A small multi-label audio tagger, trained from scratch.
Data: trained on synthesized solo parts of chorales (CocoChorales), 39062 training examples.
Rows from block 3, named by matrix and row number. Each number is 128 + 24 x the weight over its row's rms, rounded and kept within 0 to 255. All counts start at 0. After the name is the row's rms in percent of the matrix's.
# convs0: expand pointwise conv (model.blocks.3.convs.0.weight, 768x192x1), inputs 0-191
convs0.566 089 [145 115 110 106 132 137 104 155 124 105 117 140  98 128 133 146 165 137  85 134 110 166 157 157 120 159 150 120 145 173 140 113 158 111 126 103 107  84 112 147 126 154 146 165 167  90 155 111 159 151 108 205  84 132 130 159  86 108 113 121 106 133 143 121  92 129 117 121 129 103 114 137 151 121 142 109 203  97 121 171 118 114 116 111 128 143 130 162 102 142  94 119 115 131 122 103  94 123 139 141 101 130 124 107 142 130 143 178 128 126 120 159 118 139 150 100 124 120 134 138 176 104 117  77 163 115 128 143 110 123 119 125 153 122 128 149 131  76 141 128 155 176 133 128  99 147 172 126 115 115 151 109 163  76 119  86 138 129 144 110 200 129 137 147 122 150 113  77 155 145 161  70 131 132  96 121 114 151 134 126 111 125 127 117 123 109 102 150 144 142 130 116]
convs0.567 115 [125 105 107 105 123 148 161 135 143 117  97 163 125 150 143 117 123 117 155 128 109 106 137 125  81 159  96 127 105 149 156 152 162 144 154 141 157 183 124 143 176 144 111 122 134 154 177 131 147 123 139  79 131 136 107 116  84 109 135 125 140  75 143 117 163  81 121 110 121 166 147 103 142 124 128  95 106 133 101 138 146 108 121 142 104 159 114 123 149 135 119  84 118 111 130 155 115 143 159 151 102 104 162 134 121 130 155 154 107 151 127 123 130 144 116  69 109 146 134 112  88 120 179 122 114 155 120 119 110 103 106 126 127  89 141 161 123 117 120 143 123 147  89 158 151 153 153 105 133 136 102 127 146 143 141 155 161 152 114 117  97 139  91  98 150 121 101 127 145 126 134 153 112  54 120  82  70 127 124 139 116 138 111 145 136  78  84  89 161 112 159 170]
convs0.568 131 [133 127 139 122 144 133 127 186  72  91 131 148  95 145 114 120  98  76 142 126 152 123 143 104 129 111 159 147 142 137 143 148 111 156 117 146 112 127  88 133 137 128 191  80 141 131 124 161 109 201 112 169 128  86 153 114 124 120 157 153 123 144 118 103 126 126 109  97 108 128 125 184 146 134 138 110 135 119 107 119 125 108 141  82 126 149 127 126 137 161 161 113 126 120 170 141 115 126 146  96 146 123 154 134  84 152 168 118 121 121 103 120 124 104 145 131 156 160 134 177 117 106 116  98 116 122 155 199  87  95  78 144 155 103 126 148 134 109 159  84 120 122 126 107 106 159 143 166 142  95 113 129 131 121 139 139 154 156 104 164 124 116 137 149 141  93 111 107 110 138 141 113 134 106 172 125 135 149 177 143 147 146 116 150 109 120 128 127 166 134 107 173]
convs0.569 100 [ 89 135 108 137 128 112 128 171 112 137 117 119 123 103 108 139 108  68 127 128  96 128 130 187  96 125 124  77 111  89 162 123 153 150 122 167 174 159 130 112 118 157 149 115 110 145 139 106 138 100 198  99 154 181 101 132 151 122 131 171  89 120 145 102 129 116 109 149 123 120 111 145  91 124 165 151 166 128 146  58 113 165  99 107 159 121 126  78 142 115 104 106  89 145  90 133 129 175 103 126 155 113 150 110 142 134 135 150 125 106 100 113 180  73 129 113 124 107 118 138 161 143 112 142 128 129 126 135 167 107 126 173 153 158 148 136 139  85 149 132 141 153 129 115 132 113 137 104 123 111 134 112 110 103 128 122 103  96 139 135 120 154 124 108 125  91 162  99 143 151 125 142 106 149 127 130 143 120 158 100 140 142 108 128 116  94 127 112 103 134 113 171]
convs0.570 085 [141 132 131 118 131 135 146 115 113 137 156 136 120 123 127 136  89 144 129  82  86 119 117 149 120 127 107 133 130 106 145 141 204 116 110 161 154 139 153 132 130 116 122 120  78 131 146 176  88  83 123 124  74 140 155 127  81 130 107  83 141  99 115 141 144 105 102 108 111  87  84 133 155 133 110 103 121 124 142 113 128 109 119  85 113 101 176 167 124 132 152 131 137 134 101 127 155 169 109 110  64 126 123 175 125 134 138 150 173  92 148 156 140 148 138 169 118 133  91 136 141 159  93 120 166 138 122 118  72 162 104 155 140 144  87 118 136 119 131 134 141  97 175 137 138 132 142 156 116 138 134 176 129 135 132 175 118 120 172  79 118 122 131 125 164 137 142 132  98 138 144 107  83 115 135 162 143 131 143  99 121 123 153 176 131 135 123 138 119 109 116 115]
convs0.571 106 [106 126 130 163  97 112 141 100 145 122 122 101 134 134 140 137 123 160  98 182 136 116 126 117 101 148 128 129 152 174 158 158 116 162 118 135  94 149  94 152 114  78 110 124 117 134 134 111  76 103 134 111 112 143 118 137 137 112 151 129 157 113 123 119 115 160 125 113  71 124 152 123  79 134  96 137 108 130 105 138 146 129 130 162 146 153 141 143 141 139 140 125 139 117  73  79 121 128 120 116 115 159 160 126 186 144 152 138 152 137 144 143 121 108 128 141 104 153 115  98 193 157 100 141 157 114 106  75 162  99 111  76 103 154 185 131 117 119 107 128 172 139 182 133 134  89 154 150 151 124 166 149 150 158  96 136 144 118 100 110 132 168 142  98 130 122 109 106 109 134 139  86 132  97 105 119 100 129 150 146 146 152 161 135 133 164 157 114 117  95 136 158]
convs0.572 071 [150 149 175 133 142 117 139 100 168 127 118 134  90 118 114 120 120  80 102 148 168  94 155 122 125 124 149 115 128 145 152 115 159 118 134  88 159 151 125 147 124 128 154 130 103 139 164 129 155 115 124  98 156  92 127 149 126 138 127 113 146 170 163 150 121 115 110  83 128 113 111 159  96 158 137  95 137 120 121 130 115 156  91 130 139 125 164 153 136 155  72  92 176 100 141 147 129 180 105 123 152 112 102 140 150 143 183  99 104 105 144 107 152 139 141  78 144  93  82  97 182 114 116 114 112 160 145 158 108 116  80 112 146  97 115 118 128 136 123 147 152 108 153 128 122 143  83 104 135 109 173 139 128 147 149 124 132 139 165 132 128 113 104 127 136 110 118 154 127  77 101 144  94 118 141 121 112 144 172  93 126 142 152 111  79 150 104 140 154 136 150 165]
convs0.573 129 [119 145 145 136 168 146 146 128 107 137 133 111 101 115 121 108 108  84 141  95 153 106 107 150 132 106 115 118 146 136 176  94 175 130 119 107  72 175  95 128 149  61 109 143 121 136 143 131 147  77 134 124 119  94 137 100 164 141 104 141 134 126 139 133 138 124 110 102 141 149 108 130 136 148 133 108 123 144 120 101 107  99 168 159 163 145 124 120 199 149 113 158 115 125 118 109 140 183  77 116 112 119  91  68 148 126 110 117 119 135 120  79 100 119 179 115 111 134 104 136 158 152 117 145 116 153 130 131 123 196 129 141  93 109 119 123 140 138 123  91 121 102 127 112 139 118  42 149 120 135 126 127 114 129 103 119 129  96  93 109 140 164 149 150 156 127 100 138 137 120 122 117 129 138 106  89 159  97 124 139 140 141 135  93 151 121 159 130 108 122 136  92]
convs0.574 086 [168 105 168 143 151 119 141  92 104 125 147 141  87 102 123 115 154 148 187 134 164 103 128  93 177 103  84 140 118 130 124 149 143 112 146 100 127 136 118 126 119 142 127 130 154 158 148 178 107 147 131 151 146 108 123 116 138 143 144 141 102 146  95  93 142 119 109 123 114 100 165 111 128 107 140 127 152 140 137 173  83 136 131 114 136 153  74 134 149 135 147  93 125 157 174 111 126 118 106 158 153 111 106 117 112 167 131 128 169 121 139  60 131 151  97 182 123 141 123  87  95 126 157 148 147  95 138 111 103 131 172 175 102 147 140 108 111 134 108 145 128 137 121 155 126 142 152 127 104 115 141 105  80 166 115 145  77 145 157 143  72 135 123 134 159  75 116  95 136 113 111 153 126 142  96 132 121  92 144 110 145 113 116 136 135 100 102 102 140 129 104 140]
convs0.575 070 [131 146 105 128 104 143  96  89 100 150 137 134 161 137 125 137 157 157 150 149 119 139  97 153 105  77  95 154 109 104 160  74 157  77 108 132 116 100 137 133 122 166 119 110  81 101 143 176 114 100 106 139 170 123 132 117 148 109  82 125 161 146  83 132 136 159  60 149 142 144 110 145 123 118 103 140 119 115 144 124 138 178 130 120 109 127 119 120  98 124 116  73 112 177 165 109 142 128 145 162 144 120 111 163 128 107 113 131 174 137 148 113 126 120 135 134 144 117 129 124 148 132 136 134 193 147  98 119 128  94 121 129 126 187 141 124 158 114 120 124 149 116 117 120 103  85  88 153 145 120 142 146 143 105 129 124 152 136  90 143 135 100 146 137 124 161 123 139 136 156 149 143 181 133  95 164 155 141  91  85 159 127 119 143 120 158  85 154 137 115 127 112]
convs0.576 101 [105 137 131 152  85  94  94  89 144 110 150 135 125 111 108 126 110 109  78 126 157 110 103 127 113 125 136 135 126  89 124 142 104 132 117 141  89  94 163 155  93 103 104 110  98 139 119 104 123 139 102 113 104 109 158 123 146 117 119 118 129 120 134 150 138 141 103  87 126 165  89 118 124 145 122 166 120 102 116  96  94 163 147 132 129 149 127 123 153 110 155 127 144  97 101 152 120 117 100 165 163 106 126 144  92 121 144 102 100 121 138 119 139 175  90 144 107  98 136  76  88 126 108 124 127 116  94 159 158 112 159  89 145 120 136 117  97 172 132 148 128 116 113 186 128 138 124 121 194  95  88 121 141 135  91 101 132 124 144 131 186 127 130 129 161 133 105 113 105 121 179 122 131  86 131 145 135 176 153 109 162 153 135 160 150 136  95 137 112  85 174 104]
convs0.577 125 [143 105  97 143 170 103 110 145  93 190  97 130 121  78 142 160 102 178 154 116 117 130 130 126 141 115 109 103 111 140 121  92  98 109 139 141 100 145 159 171 107 112  86  86 133 158 142 116 115 134 120 127 115 169 118  83  67 141 153 119 127 130 173 151 155 133 151 111 125 119 108 126  97 160 152 108 174 138 145 108 116 104 165 115 141 102 132  97 135 112 107 120  55 112 130  90 155 133 117 143 156 117 133 142 111 102 142 119  98 134 110 147 113 146 105 105 102 165 144 132 104 178 122 138 120 119 116 134 140 164 153 117 186  89 159 122 132 109  94 147 137 121 108 132 130 128 123 121 107 127  79  96 146 156 124 152 174  76 138 130 140  92 152 113 137 150 105 110 103 109 129  82 121 158 115 137 155 118  96 125 129 111 121 142 111  98 146 126 111 140 111 110]
convs0.578 101 [109  69 115  94 175 107 145 110 161  89 132 130 145  99 154 153 142 127  85 127 160 114  83 113 104 130 107 119 113 127 129 135 107 110 138 110 136 120 102 178 168 118 148 129 156 131 116 100 147 120 112 135 167 140 109 154 124 126  99 161 121 153 142 140  83 157 112 100  78 127 133 131  91 148 139 137  96 138 167 133 107 114 132 158 202 139 148 139 104 121  87 107  90  95 112 154 122 164 105 115 188 158 161 111 139 109 127 134 132 135 168 131 194 109 114 170 165 105 148 124 121 149 109 117 142 109 128 134 143  84 129 113 124 118  91 123 118  97 147 114 131 138 107 151 144 135 134 145 128 119 114 140 105 131 147 158  93 117 163 138 158 100 126 139 158 129 106 118 129 116 131 115 141 161 157 122  98 127 148 147 114 147 129  77 147 141  85 111 179 103 119 160]
convs0.579 066 [113 139  87 133 170 131 137 145  92 137 147 167 129  91 129 116 115 135 151 154 102  94 126 113 103 155 128  87 142 152 125 131 137 130 160 126 131 178 157 138 111 177 128 116 140 159 120 136 107 159 158  88 145 109 114 140  96 126 108 163 168  89 145 136 139 118 154 116  99 156 112 122 174 143 113 149 141 171 106 113 135 109 127 127 118 158 151 135 111 160 114 104 119 142 131 141 138 105 109 154  95 154 117 180 151  93 126 183  93 159 150 114 127 124 117 129 138 141 175 154 102  88  92 143 136 149  90 132 144 183 130 131 141 135 150 101 138 156 156 133 178 158 150 106 154 150 161 143 129 100 121 131 114 106 138 135 137 113  88 133 127 142 145 119 133 116 171 158 148  87 103 137 118  73 119 117 166 161  74 107 147 127 105 123 150 108 120  75 149 153 147 118]
convs0.580 096 [174 118 135 156 118  72 137 132 121 134 148 119  83  85 108 163 128 144 142 171 128 168 131 156 141 130 103  80 114 105 110 134 128 123 167  82 134 131  99  99 159 125 125  97 121 144 130 140 164 119  98 119 161 136 120 105 173 109 174 134 152 144 124 130 138 117 155  91 143 116 163 124 118 140 112 131 138 136 134 141 156 145 149 128 112 123 127 151 113 170 138  79 136 164 127 171  92 135 134 120 164 113 120 180 113 146 135 155 147 201 166 103 105 127 123 128 139  86 129 112  97 152 151 153 110 145 126 144 138 146  96 155 119 167 154 138 129 126 107 162 136 168  82 123 134 146 101 121 154 105 115 128  93 139 150 134 112 109 133 131 116 132 123 122 153 170 122 131 121 123 134 104 146 128 157  89 158 154 189 122 112 140 131 133  62 163 115 126  93  92 140 156]
convs0.581 101 [ 97 135 103 118 104  98 117  92 141 116 127 148 156 153 180 121 152 161 124 127 129  99 147 159  90 131 135 171 104 126  82 124 157 123 139  97 151 125 112 111 108 128 115 155 124 144  97 138 105  99 109 101  72 154 152  94 129 126 173 161 120 148  81 122  82 139 123 113  88 146 148 157 165 183 107 123 103 119  88 115 154 138 172 118 133 125 117 130 101 130  90 121 109 132 177  63 135  81 118 156 121  93 108 124 142 139 113 154  99 119 153  90 159 131 151 148  89 157 120 130 120 157 151 136 117 130 111 142 100 123 119 159 136 142 159 132 176 113 112  93 122  89 140  98 150 107 110 147 113  96 186 123 138 133 141 116  87 125 110  88 108 108 140 153 148 150 146 140 114 147 141 116 122 110 134  87 105 127  96 125 144 150 147 126 155 140 131 114  94 129 119 142]
convs0.582 147 [149  55 148 133 158 139 148 119 145 138  84 141  95 184 135 112 104 115 133 116 135 103 150 158  75 154 145 147 160 167 173 137 115  74 120  85 114 136 121 122  95 145 107 140 160 102 104 106 135  95  97 119 126 170 142 155 159 112 145 149  97 134  88 180 137 115 115 142 110 128 127  79  94 152 124 150  95  91 119 153 136 133 107 105 139 131 136 114 137  93 134 121 126 128 119 133 125 114 103 146  74 129 131 108 120 106 154 164 130 124 151 110 143 130 137  78 116 127  88 121 156 115 124 132  92 128 150 123 123 180 114 132  86 119 150 170 122 145 123 115 121 103 126 142 150 112 102 116 137 124 130 137 119  95 161 131 123 102  75 163 121 109 102 129 131 158 120 124 146 145 143 120  98 109 120  81 103  92 166 141 104  80 114 122 110 109 156 141 110 136 168  96]
convs0.583 098 [128 165 134 147 158 118 117 122 122 100 141 123 129 116 151 131 118 158 108 157 120 103 126 129 137 148 128 124 109 157 145 138 144 116  91  97 131 122 122 145  90 124 125 118 103 127 163  97 130  92 104 124 111 130  74 118 142  92 158 168 114 165 120 108 109 162 125 111 137 118  90 126 165 131  88 105 118 140 141 108 177  79 110 142 122 122 161 177 103 129 119 136 115 112  63 165 138 150 174 168 117 128  87 127 133 114  95  78 130 154 161 114 112 171 128 136 176 133 113  63 119 112 111 104 121 131 126 144 155 132 175 163 164 148  76 154  92 132  90 123 106 124 129 124 128 173 185 109 134 123 120 135 131 169 170 141 127 159 139 177 111 126 119 110 113 152 149 119 132 117 119 140 137 163 163 115 130 114 100 130 140 138 152  98 123 127 131 117 102 138 178 118]
convs0.584 084 [157 125 136 135 140 127 164 166 119 160 162 123 124 140 143 160 171 103 166  96 107 137 147 128 160 101 144  72 128 129 137 129 154 158  86  91 111  90 154 142 119 155 116 151 110 126 143 143 157 164 106 128 124 126 115 155 149 130 111 106 135 136 187 144 136 116  93 105 119 146 126 178  76 191 156 127 140 132 127 143 155 113 136 118 169 122 153 117 130  92 105 131  98 182 165 141 141 137  66 116 160 118 134  94 102  74 138 116 113 104 156 127  99 112 139 131  86 132 150 169 100 127 104 142 114  97 131 111 126 111  98 141 127 104 132 116 177 117  81 112 150 162 126 117  95 108 151 118 129 114 160 127 142 137 111  88 142 129 147  95  79 115 149 107 116 158 114 114 163 145 131 139  93 116 124 111 124 146 117 133 139 122  90 136 110 113 126 140  85 160 120 124]
convs0.585 080 [141 139 138 119 179 135  97 153 120  87  70 112 102 126 120 133 133 129 152 166 132  99 120 121 129 111  70 112 119  94 111 135  97 153  98 127 147  77 134 140 113 125  95 114  91 118 132 139 120 111 125 128 121 118 113 122 129 165 129 104 160 127 145 103 109  76 140 120 132 101  99 123 136 142 165 135 174  90 112 111 139 142 133 168 108 144 128 153 122 160 157 142 109 105 103 122 104 110 147 129 153 124 133 164 143 133 156 131 107 170 134  83 126  85 111 132 174  97 140  95 123 147 132 124 185 102 114 136 145 166 111 119 109 110 127 174 116  99 139 103  85 119 104 122 122 174 132 108 131 126 123 114 112 132 143 133 125 124 111  99 107 109  64 142  90 109 128 164  92 115 144 128 143 116 130 129 157  89 108 159 126 163 152 100 124 149 163  97 129 111  44 155]
convs0.586 120 [149 134 155 112 140 137 131 118 135 126 110 148  97 103 172 126  97 103 118 137 175 184  92 156 164  95 153 116 108 124 154 135 172 117 172  92 121 149  79 150 148 113 115 128 147 108 121 193 143  77 102 117 141 162 150  97 115 135 103 115 108 152 122 166 137 133 103 117 189 118 129 142 121 132 109  78 174  93 145 110 134 145 144 126 122 135 106 123 121 159 104  77 135 136 114 132 127 135 113 125 131  98 121 120 150 116 134 116  82 114  99 105 131 160 130 111 118 124 118 133 169 136 101 138 129 161 135 137 116 116 136 144 130  97 127 125 120 116  99 146 166 146 168 100 109 172 150 134 127 157 156 124 147 143 120  99 123 125 157 170 106 129 138 122 133 101 104 110 128 132  94  97  70 105 103 100 119  96 124 102  97  86 169 126 144 123 120 165  99 176 162 110]
convs0.587 081 [153 131 161 142 118 144  96 156 106 134 153 163 117 163  99 127 126 144 142 124 141  76 155 123 128 185 112 105 146 144 130 151 109 121 180 139 127  93 136 163 139  93 115 125 183 150 148 149 121 116 120 118 128 101 156 172  86  95 122 115 119 155 182 125 147 136 121 114 137 192 153 148 119 156 136 153 146 125 129 142 132 111  95 107 143 159 151 132 175 115 155 125 153 140 152 120 140 155 140 126 136 147 132  76 128 161 131 114  97 127 124 130 110 145 167 156 115 145 134 107 124 130 124 150 135 137 144 130 114 119 150 151 138 156 118 100 118  73 122 168 162 102 141 124 104 115 131 118 175 135 152 152  67 141  87 138  96 115  92 107 160 149 126 135  99  84 152 142 111 104 105 138  89  98 110  96 139 142 133 106 111 130 126 105 117 112  96 170 184 166 113 148]
convs0.588 118 [121 118 127 149 132 150 126 119 137 138 100 155 119 122 125  98 109 136 157 101 143 146  98 119 117 136 184  98 155 134 109 150 169 126 137 134 124 144 129 130 160  72 111 124 104 103 115 150 101  98 123 121 112 113  78  97 142 150 131 144 125  87 131 142 137 152 156 108 131 112 115 131 166 111  99 171 175 109 147  83 152 132 157 136 173 110 156 127  67 111 115 121 136 161 131 118  90 101 140 124 103  91  89  74 110 123 150  90 128 118  68  74  94 161 106  89 126 131 124 141 123 109 137 152 162 166 125 130 127 137  98 150 106 102 117 103 144 150 140  95 139 132 117  90  89 140 155 147 163 125  99 125 135 139 138 126 160 126 129 146 120 155 124  94 114 152  88 101 101 132 135 118 119 112 118 112  96  99 105 107  98 142 114 161 124 128 115 177  74 113 103  96]
convs0.589 071 [100 120 153 106 148 106 149 152 107 132 177 105 152 137 117 163 134 106 102  91 168 141 142 152 126 158  76 116 159 131 136 104 124 126 130 121 117 150 173  85  81 123 177  81 178 181 115 116  77 149  81 156 117 141 106 141 140 127 124  88 111 120 133 154 141 123 128 126 176 136 111 130 146 108 114 119 101 153 163 139 119 125 111 157 111 145 190 167 125 135 131  89 119 176 164 168 140 149 125 122 159 122 130 146 151 111 114  71 131 145 111 152 127 155 136 145 127 135 121 115 116 125 117  96 124 118 115 123 146 107 106 130  95 102 137 154 125 151  72 117 178  99 122 109 121  95  96 127 140 101 142 154 134 139 134 151 153 148 115 156 139 109 137 160 115 114 110 117  85 136 127 122 107 178 163 131 144 126 106 160 123 112 107 135 148 114 147  97 133 172 126 114]
convs0.590 080 [139 171  96 101 120 163 106 138 133 132 168 120 157 126 134 185 146 122 130  72 141 144 115  99 147 159 116 135 148 109 122 150 163 154 108  67 148 117 145 152 170  61 106 170 122 151 156  91 138  90 101 131 124 112  83 125 153 138 148 143 130 201  97 112 118 107 161 160 101 115 116 130 165 132 138 138 130 143 108 167 162 111 138  92 102 148 135 152 129  79 124 101 146 126 130 114 102 118 147 114 113 131 127 142 173 141 128 117 152 143 146 120 114 105 163 126 148 112 129 116 157 166 168 134 115 133 120 164  86 174 123  58 177 114 138 154 112 123 103 114 131 120 144 140 118 118 140 141 178 111 104 154 153 110 128 124 127 110 149  98 118 112 125 127 147 118 125 117 142 143 184 116 118 111 105 140 103 131 168 138 126 136 125 146 135 113 147 145 141 111 120 119]
convs0.591 088 [120 134 136 138 189 139 154 153 123 185 138 123  92 107 116 104 129 128 134 139 149  99 166 121  99 144 164 109 120 158 108 116 136 116 129 127 118 133 124 120 123 111 114 128 122 118 117 134 154 151  98 142 124  94  73 105 170 146 151 165 153 156  96 105 151 130 157 152 157 138 110  86 116 116 134 154 127 179 154 159 127 178 105 129 111 128 111 128  81 126 138 151 128 137 146  97 138 130 142 152 122  91 106 143 121 111 122  75  98 119 139  91 134 116  98 140 105 207 130 143 119 144 135 145 142 145 157 126 107 109 154 161 104 121 121  98 139 128 149 122 157 150 115 152 128 131 102 113 129 133 112 112 127 180  87  99 115  88 147  69  50 141 103 148 129 110  92  78 118  87 161 131 162 128 122 122 131 134  99 115 124 144 114 101 138  99 112 120 142 134 120 164]
convs0.592 132 [120 131 131 163 126 138 137 142 156 139 120 125 146 131 107 176 100  96 136 122 107 124 124 135 166 154  85 131 105 148  97 109 114 146 124 119 126 150 151 121  78 126 127 132 114 138 103 119 115 155 116  82  86 140 115 100 132  91 139 114  88 128 152 121 128  79 139 159 103 112 153  68 125 133 112  93 135 140 130 133 100  82 103 143 128 116 133  88 117 137  98 111 160 157 170 145 108 125 150  87  76 117 134 111 112 135 129 113 129 121 192 143 106 114 148 160 146 131 164 174 117 114 150 128 117 106  97 113 132 172 110 113 114 140 111 110 110 176  70 192 124 118 158 117 157 165 138 127 162 159 101 118 103 132  86 123 136 125 145 119 113 131  98 103  99 142 121 148 159 159  93 128 154 160 148 166 133 132 120 126 145 125 109 132 104 104 158 146  71 128  89 121]
convs0.593 073 [123 168 144  98 108 146 111 115 104 156 129 110 170 154 128 173  63 149 145 150 130 182  77 101 134 123 145 112 102 148 194 156 160  92 159 173 166 111 136 132  81 118 158 134  76 138 113 139 115  96 155  99 111 108 106 121 116 121 116 125 168 103  94 144 125 182 137 120 125 108 128 112 132 133 163 134 108 141 168  71 144 111 107  80 125 137  81 105 134 126 133 110 153 148 143 137 135 114  89 127 124 122 106 138  94 119 125 151 168 158 149  80 117 140 151 128 107 129 139 104 136 145 133 123 170  92 152 131 101 108 104 135 104 149 119 142 124 175 153  93 125 126 151 104 108 132 103  82 168 115 137  89 135 132 117 168 106 163 150 137 132 115 138 118 145  97 134  97 121 123 151 123 129 137 109 124 118 140 122 110 130 137 137 132 119 127 107 118 110 142  94 158]
convs0.594 087 [117  91 169 116 129 190 144 100 149 150 182 127 104  94 139 104 118 140 168 132  99 115 146  73 131 126 167 149 104 141 122 113  97 102 148 167 152 132 167 111 107 161 155 110 115 162  75 110 111 130 113 129 164 133 126 150 164 117 137  75 117 160 138 138 133 106 136 118 118 168 126 103 165 145 104 143 154 109 107 178 151 127 144 144 131 112 164 138 114 130 178  99  94 100 103 144 141 114 118 130 129 130 134 148 120 135 144 129  99 154 139 146 127  88 127  81 139 115 150 118 158  92 141 152 160 117 116 126 165 108  84  85 123 143 164 141 119 148 140 101 118 140 125 136 145 146 125 138 119 107 115 105 103 115 105 135 129 113 125 142 148  99 126 147 112 126 116 136 183 129 112 166 147 151  64  85 104 111 143  95 117 171 125 117 130 101 118 125 152 103 122  77]
convs0.595 086 [146 124 134 104 105 135 145 111 157 118 133 106 104 138 146 133 186 151 134 126 119  98  95 127 146 134 200 157 132  76 125 117 111  94 117 148 125 114 118 100  93 112 156 119  90 149 119 123  91 176 129 112 160 123 148 130 110 154 142  95 147 130 125 120 142 125  79 117 146 178  95  99 132 111 144 125 110 142 108 107 147 120 164 122 121 145 155 151 105 144 134 110 106 107 121 140  90 127 119 120 107 142 112 148 161 121 150 153 170 144 151 112 117 109  93 146 151 127 171 151 100 116 102 107  87  93 146 156 102 141 142 114 131 157 121  88 178 135 160 142 151 148 130 117 110 159 151 153 172 136 112 146 133  89 163 156 157 112  90 122 136 160 136  96 158 162 142  93  93 133 128 156  91 153 106 185 127 135 123 171 115 111 122 107 135 157  94 127 174 139 123 100]
convs0.596 102 [104 146  97 120 119 113 149 116 121 120 148 112 111 165 134 138 129 123 133 119 156  91 129 139 140 122 151 101 137 137 134 129 145 167  81 136 120 108 109 152 105 102 127 120 171 123 166 130 116 148 151 112 123 109 160 130 167 177 109 148  82 162 111 164 124 128 119 118 142 105 140 158 110 144 137  98 116 142  81 126 121 127 116 139 143  95 110 122 127 171 118 143 116 143 126 136 172  54 128 132 127 139 138 108 145  85 174  94 155 132 139 139 105 122 124 149 116 131 142 118 113 159 139  99  97 156 156 176 103 106 134 119 147 140 163 117 176  94 121 155 121 134 132 136  94  83 132 175 112 125  87 155 185  91  90 127  98 102 135 187 122  97 139 148 136 109 148 130 126 130 138  74 109  95 105 176 116 140 102  91 120 132 135 149 111  91 152 120 176  93 137 120]
convs0.597 089 [121 163 118 126 112 113 121 116 113 150 117 132 130 172 132 118  87  69 144 114 115 150 134 127 109 130  51 170 120 141  88 154  91 137 139 122 153 138 124 108 120 146 140 164 188 146  87 106 123 129 145 134 113 116 145 102  93 146 155 117  97  98  90  69 109 152  78 122  55 123 115 153  89  99 140  92 104 141 104  93 142 140 136 130 124 122 110 142 142 162  91 113 146  86 129 119 132 143 138 124 174 171 159 125 107 109 105 133 106 105 140 131 150 124 117 180 125 126 124 152 104 126 158 109 144 113 130 132 102 144 113 107 132 148 151 137 134 116 121 131 104 149 162 123 150 145 158  91 110  99 159 133 171 136 104 151 124 155  96 147 147 117 164 156 104  83 119 108 117 108 129 136 135 112  78 173 138 148 120 123 151 156 106 152 122 140  95 117 146 128 118 125]
convs0.598 090 [141 101 106 144 129 145 128 125 126 122 145 114 160 146 125  95 135 211 117 113 144 100  83 151 161 113  89 125  99 104  88 116 161 180 115  51 136 112 122 162 130 135 128 114  96 141 117 141 108 144 157 106 124  94 170 154 116  82 139 121 148 126 122 129 137 116 128 120 139 139 135  84 129 111  76 119 178  88 125 174 138 129 145 130 175 133  99 175 117 162 162 138 125 140 171 106 163 126 182 136 119 132 105 144 130 123 138 120 151 111 116 170 119 148 121 102 122 137 108 147 108 132 138 122 133 117 155 173 133 115 159 122 178 147  73 113 110 110 115 136 132 158 121 110 123 109 199 116 157 143  98 142 113 130 139 119  96 103 130 124 109 137 106  92 119 128 155 123 130 114 151 129 116 110 123 117  93 131 144 166 130 140 111  88 157 147 123 144 143 104 127 115]
convs0.599 066 [151 169 159 104 123 115 119 133 148 125 159 147 172 134 155 161 129 149 127 156  88 161 134 140 135 146 115 159 150 109 107 153 137 123  87 109 106 113 100  76 164 110 110 110  92 145 117 165 137 135 152 103 125 110 158 146 121 169 126 114 177 109 112 130 139 126 141  92 139  88 121 139 108 117 140 137 104 110 142 136 139 128 153 124 167 110  86 130 143 145 147 139 149 140  86 102 116  96 112 139 104 176 125 118 107 151 136 131 123 147 110 144 100 110 124 143 195 145 127 149  96  55 104 123 153 118 149 150 137 142 135 175 104 105 104 110 129 158 144 125 106 131 151 105 126 138 142 138 138 170  99 114 114 133 164 124 135  82 153  98  81 102 133 122 127 148  84 127  87 153 148 120  92 152  95 143 152 165 117 120  76 152  80  91 114 125 106 141  93 130 144 132]
convs0.600 096 [102 124 136 104 156 173 121 126 153 153 123 150 128 116  96  98 103 130 132 170 153  71 140 119  68 125  98 128  99 143  86 137  55 187 143 117 101 177 119 156 137 125  94 136 112  84 119 127 117  79  83 125 121 181 135  92 107 130 108 113 124 105 140 114 123 123 115 104 151 132 113 160 108 118 141 120 135 150 102 125 138 111 108 150 125 123 144 171 137 160 108 116 121  84  88 137 115 101 170 103 105 106 156 137 169 133 125  87 164 108  99 109 140 111 111 108 124  96  97 127 156 138 159 164 137 141 114 122 128  90 144 128 148  66 102 126 103  92 138 129 137 113 134 124 137 146 143 105 116 134 104 101 114 126 123 133 155  99 151 128 115 120  91 123 129 113 113 108  84 108 119 101 147 142 153 142 152 117 136 133  96 141 153 115 182 114 147 124 101 154 150 151]
convs0.601 091 [112 119 134 103 170 152 125 139 139  83  93 137 108 129 174 143 110 113 132 134 133 144 130 126 146 151 191 135 137 103 126 117 106 140 109 138 158 144  88  98  95 148 147 102 147 135 124 171 156 102 121 110 147  59 133 143 101 124 121 119 163 125 120 145 124 135 130 122 151 160 124 146 116 141  98 158 131 121 138  79 127 151 133 120 168 169 128 137 118 145 181 131  97 120 110  92 109 127 120 138 162 137  85 102 134 160 148  85 129  73 127 143 153 149 112 124 131 129 153 106  89 163 163 104 155 160 112 150  90 135 127 171 114 122 149 163 183 110 125 153 163 162 124 111 107 175 100  93 119 104 125 154 134 114 131 107 135 144 143 139 128  31  99 115 122 152 136 166 133 133 113 135 114 123 114 110 143 140 153 161 124 139 113 150 123 130 144 100 136 112 142 103]
convs0.602 100 [118 141 161 137 149 139 139 127 127 165 139 115 118 139 117 161 128 158 139 120 147 120 107 115 116 119 150 155 133 122 170  87 140  81  99 160 121 121 128 147 138 130 141 137 124 119 102 164 172 115 138 130 115 119  96 112 127 141  96 124 105 126 185  93 128 162  94 121  90 103 111 128 125 132 140 112 147 104 167 143 130  88 160 126 140 131 130  98 159 126 160 151 127 149 107 129 145 119 102 127  79 134  79 126 119 103 107 136 206 104 127 104 151 139 103 127  97 138 149 190 143 155 134 121 116 140 103 132  89 118 163 158 135 116 101 142 169 132 121 116 150 114 124 131 142 136  81  90 146  99 152  74 166 158 123 124 149 133 147 135  97 129 116 144 172 108 132 113 168 146 185 172 131 131 144 126 136 166 103 151 111 173 111 113 111 122 152  82 104 172 173 127]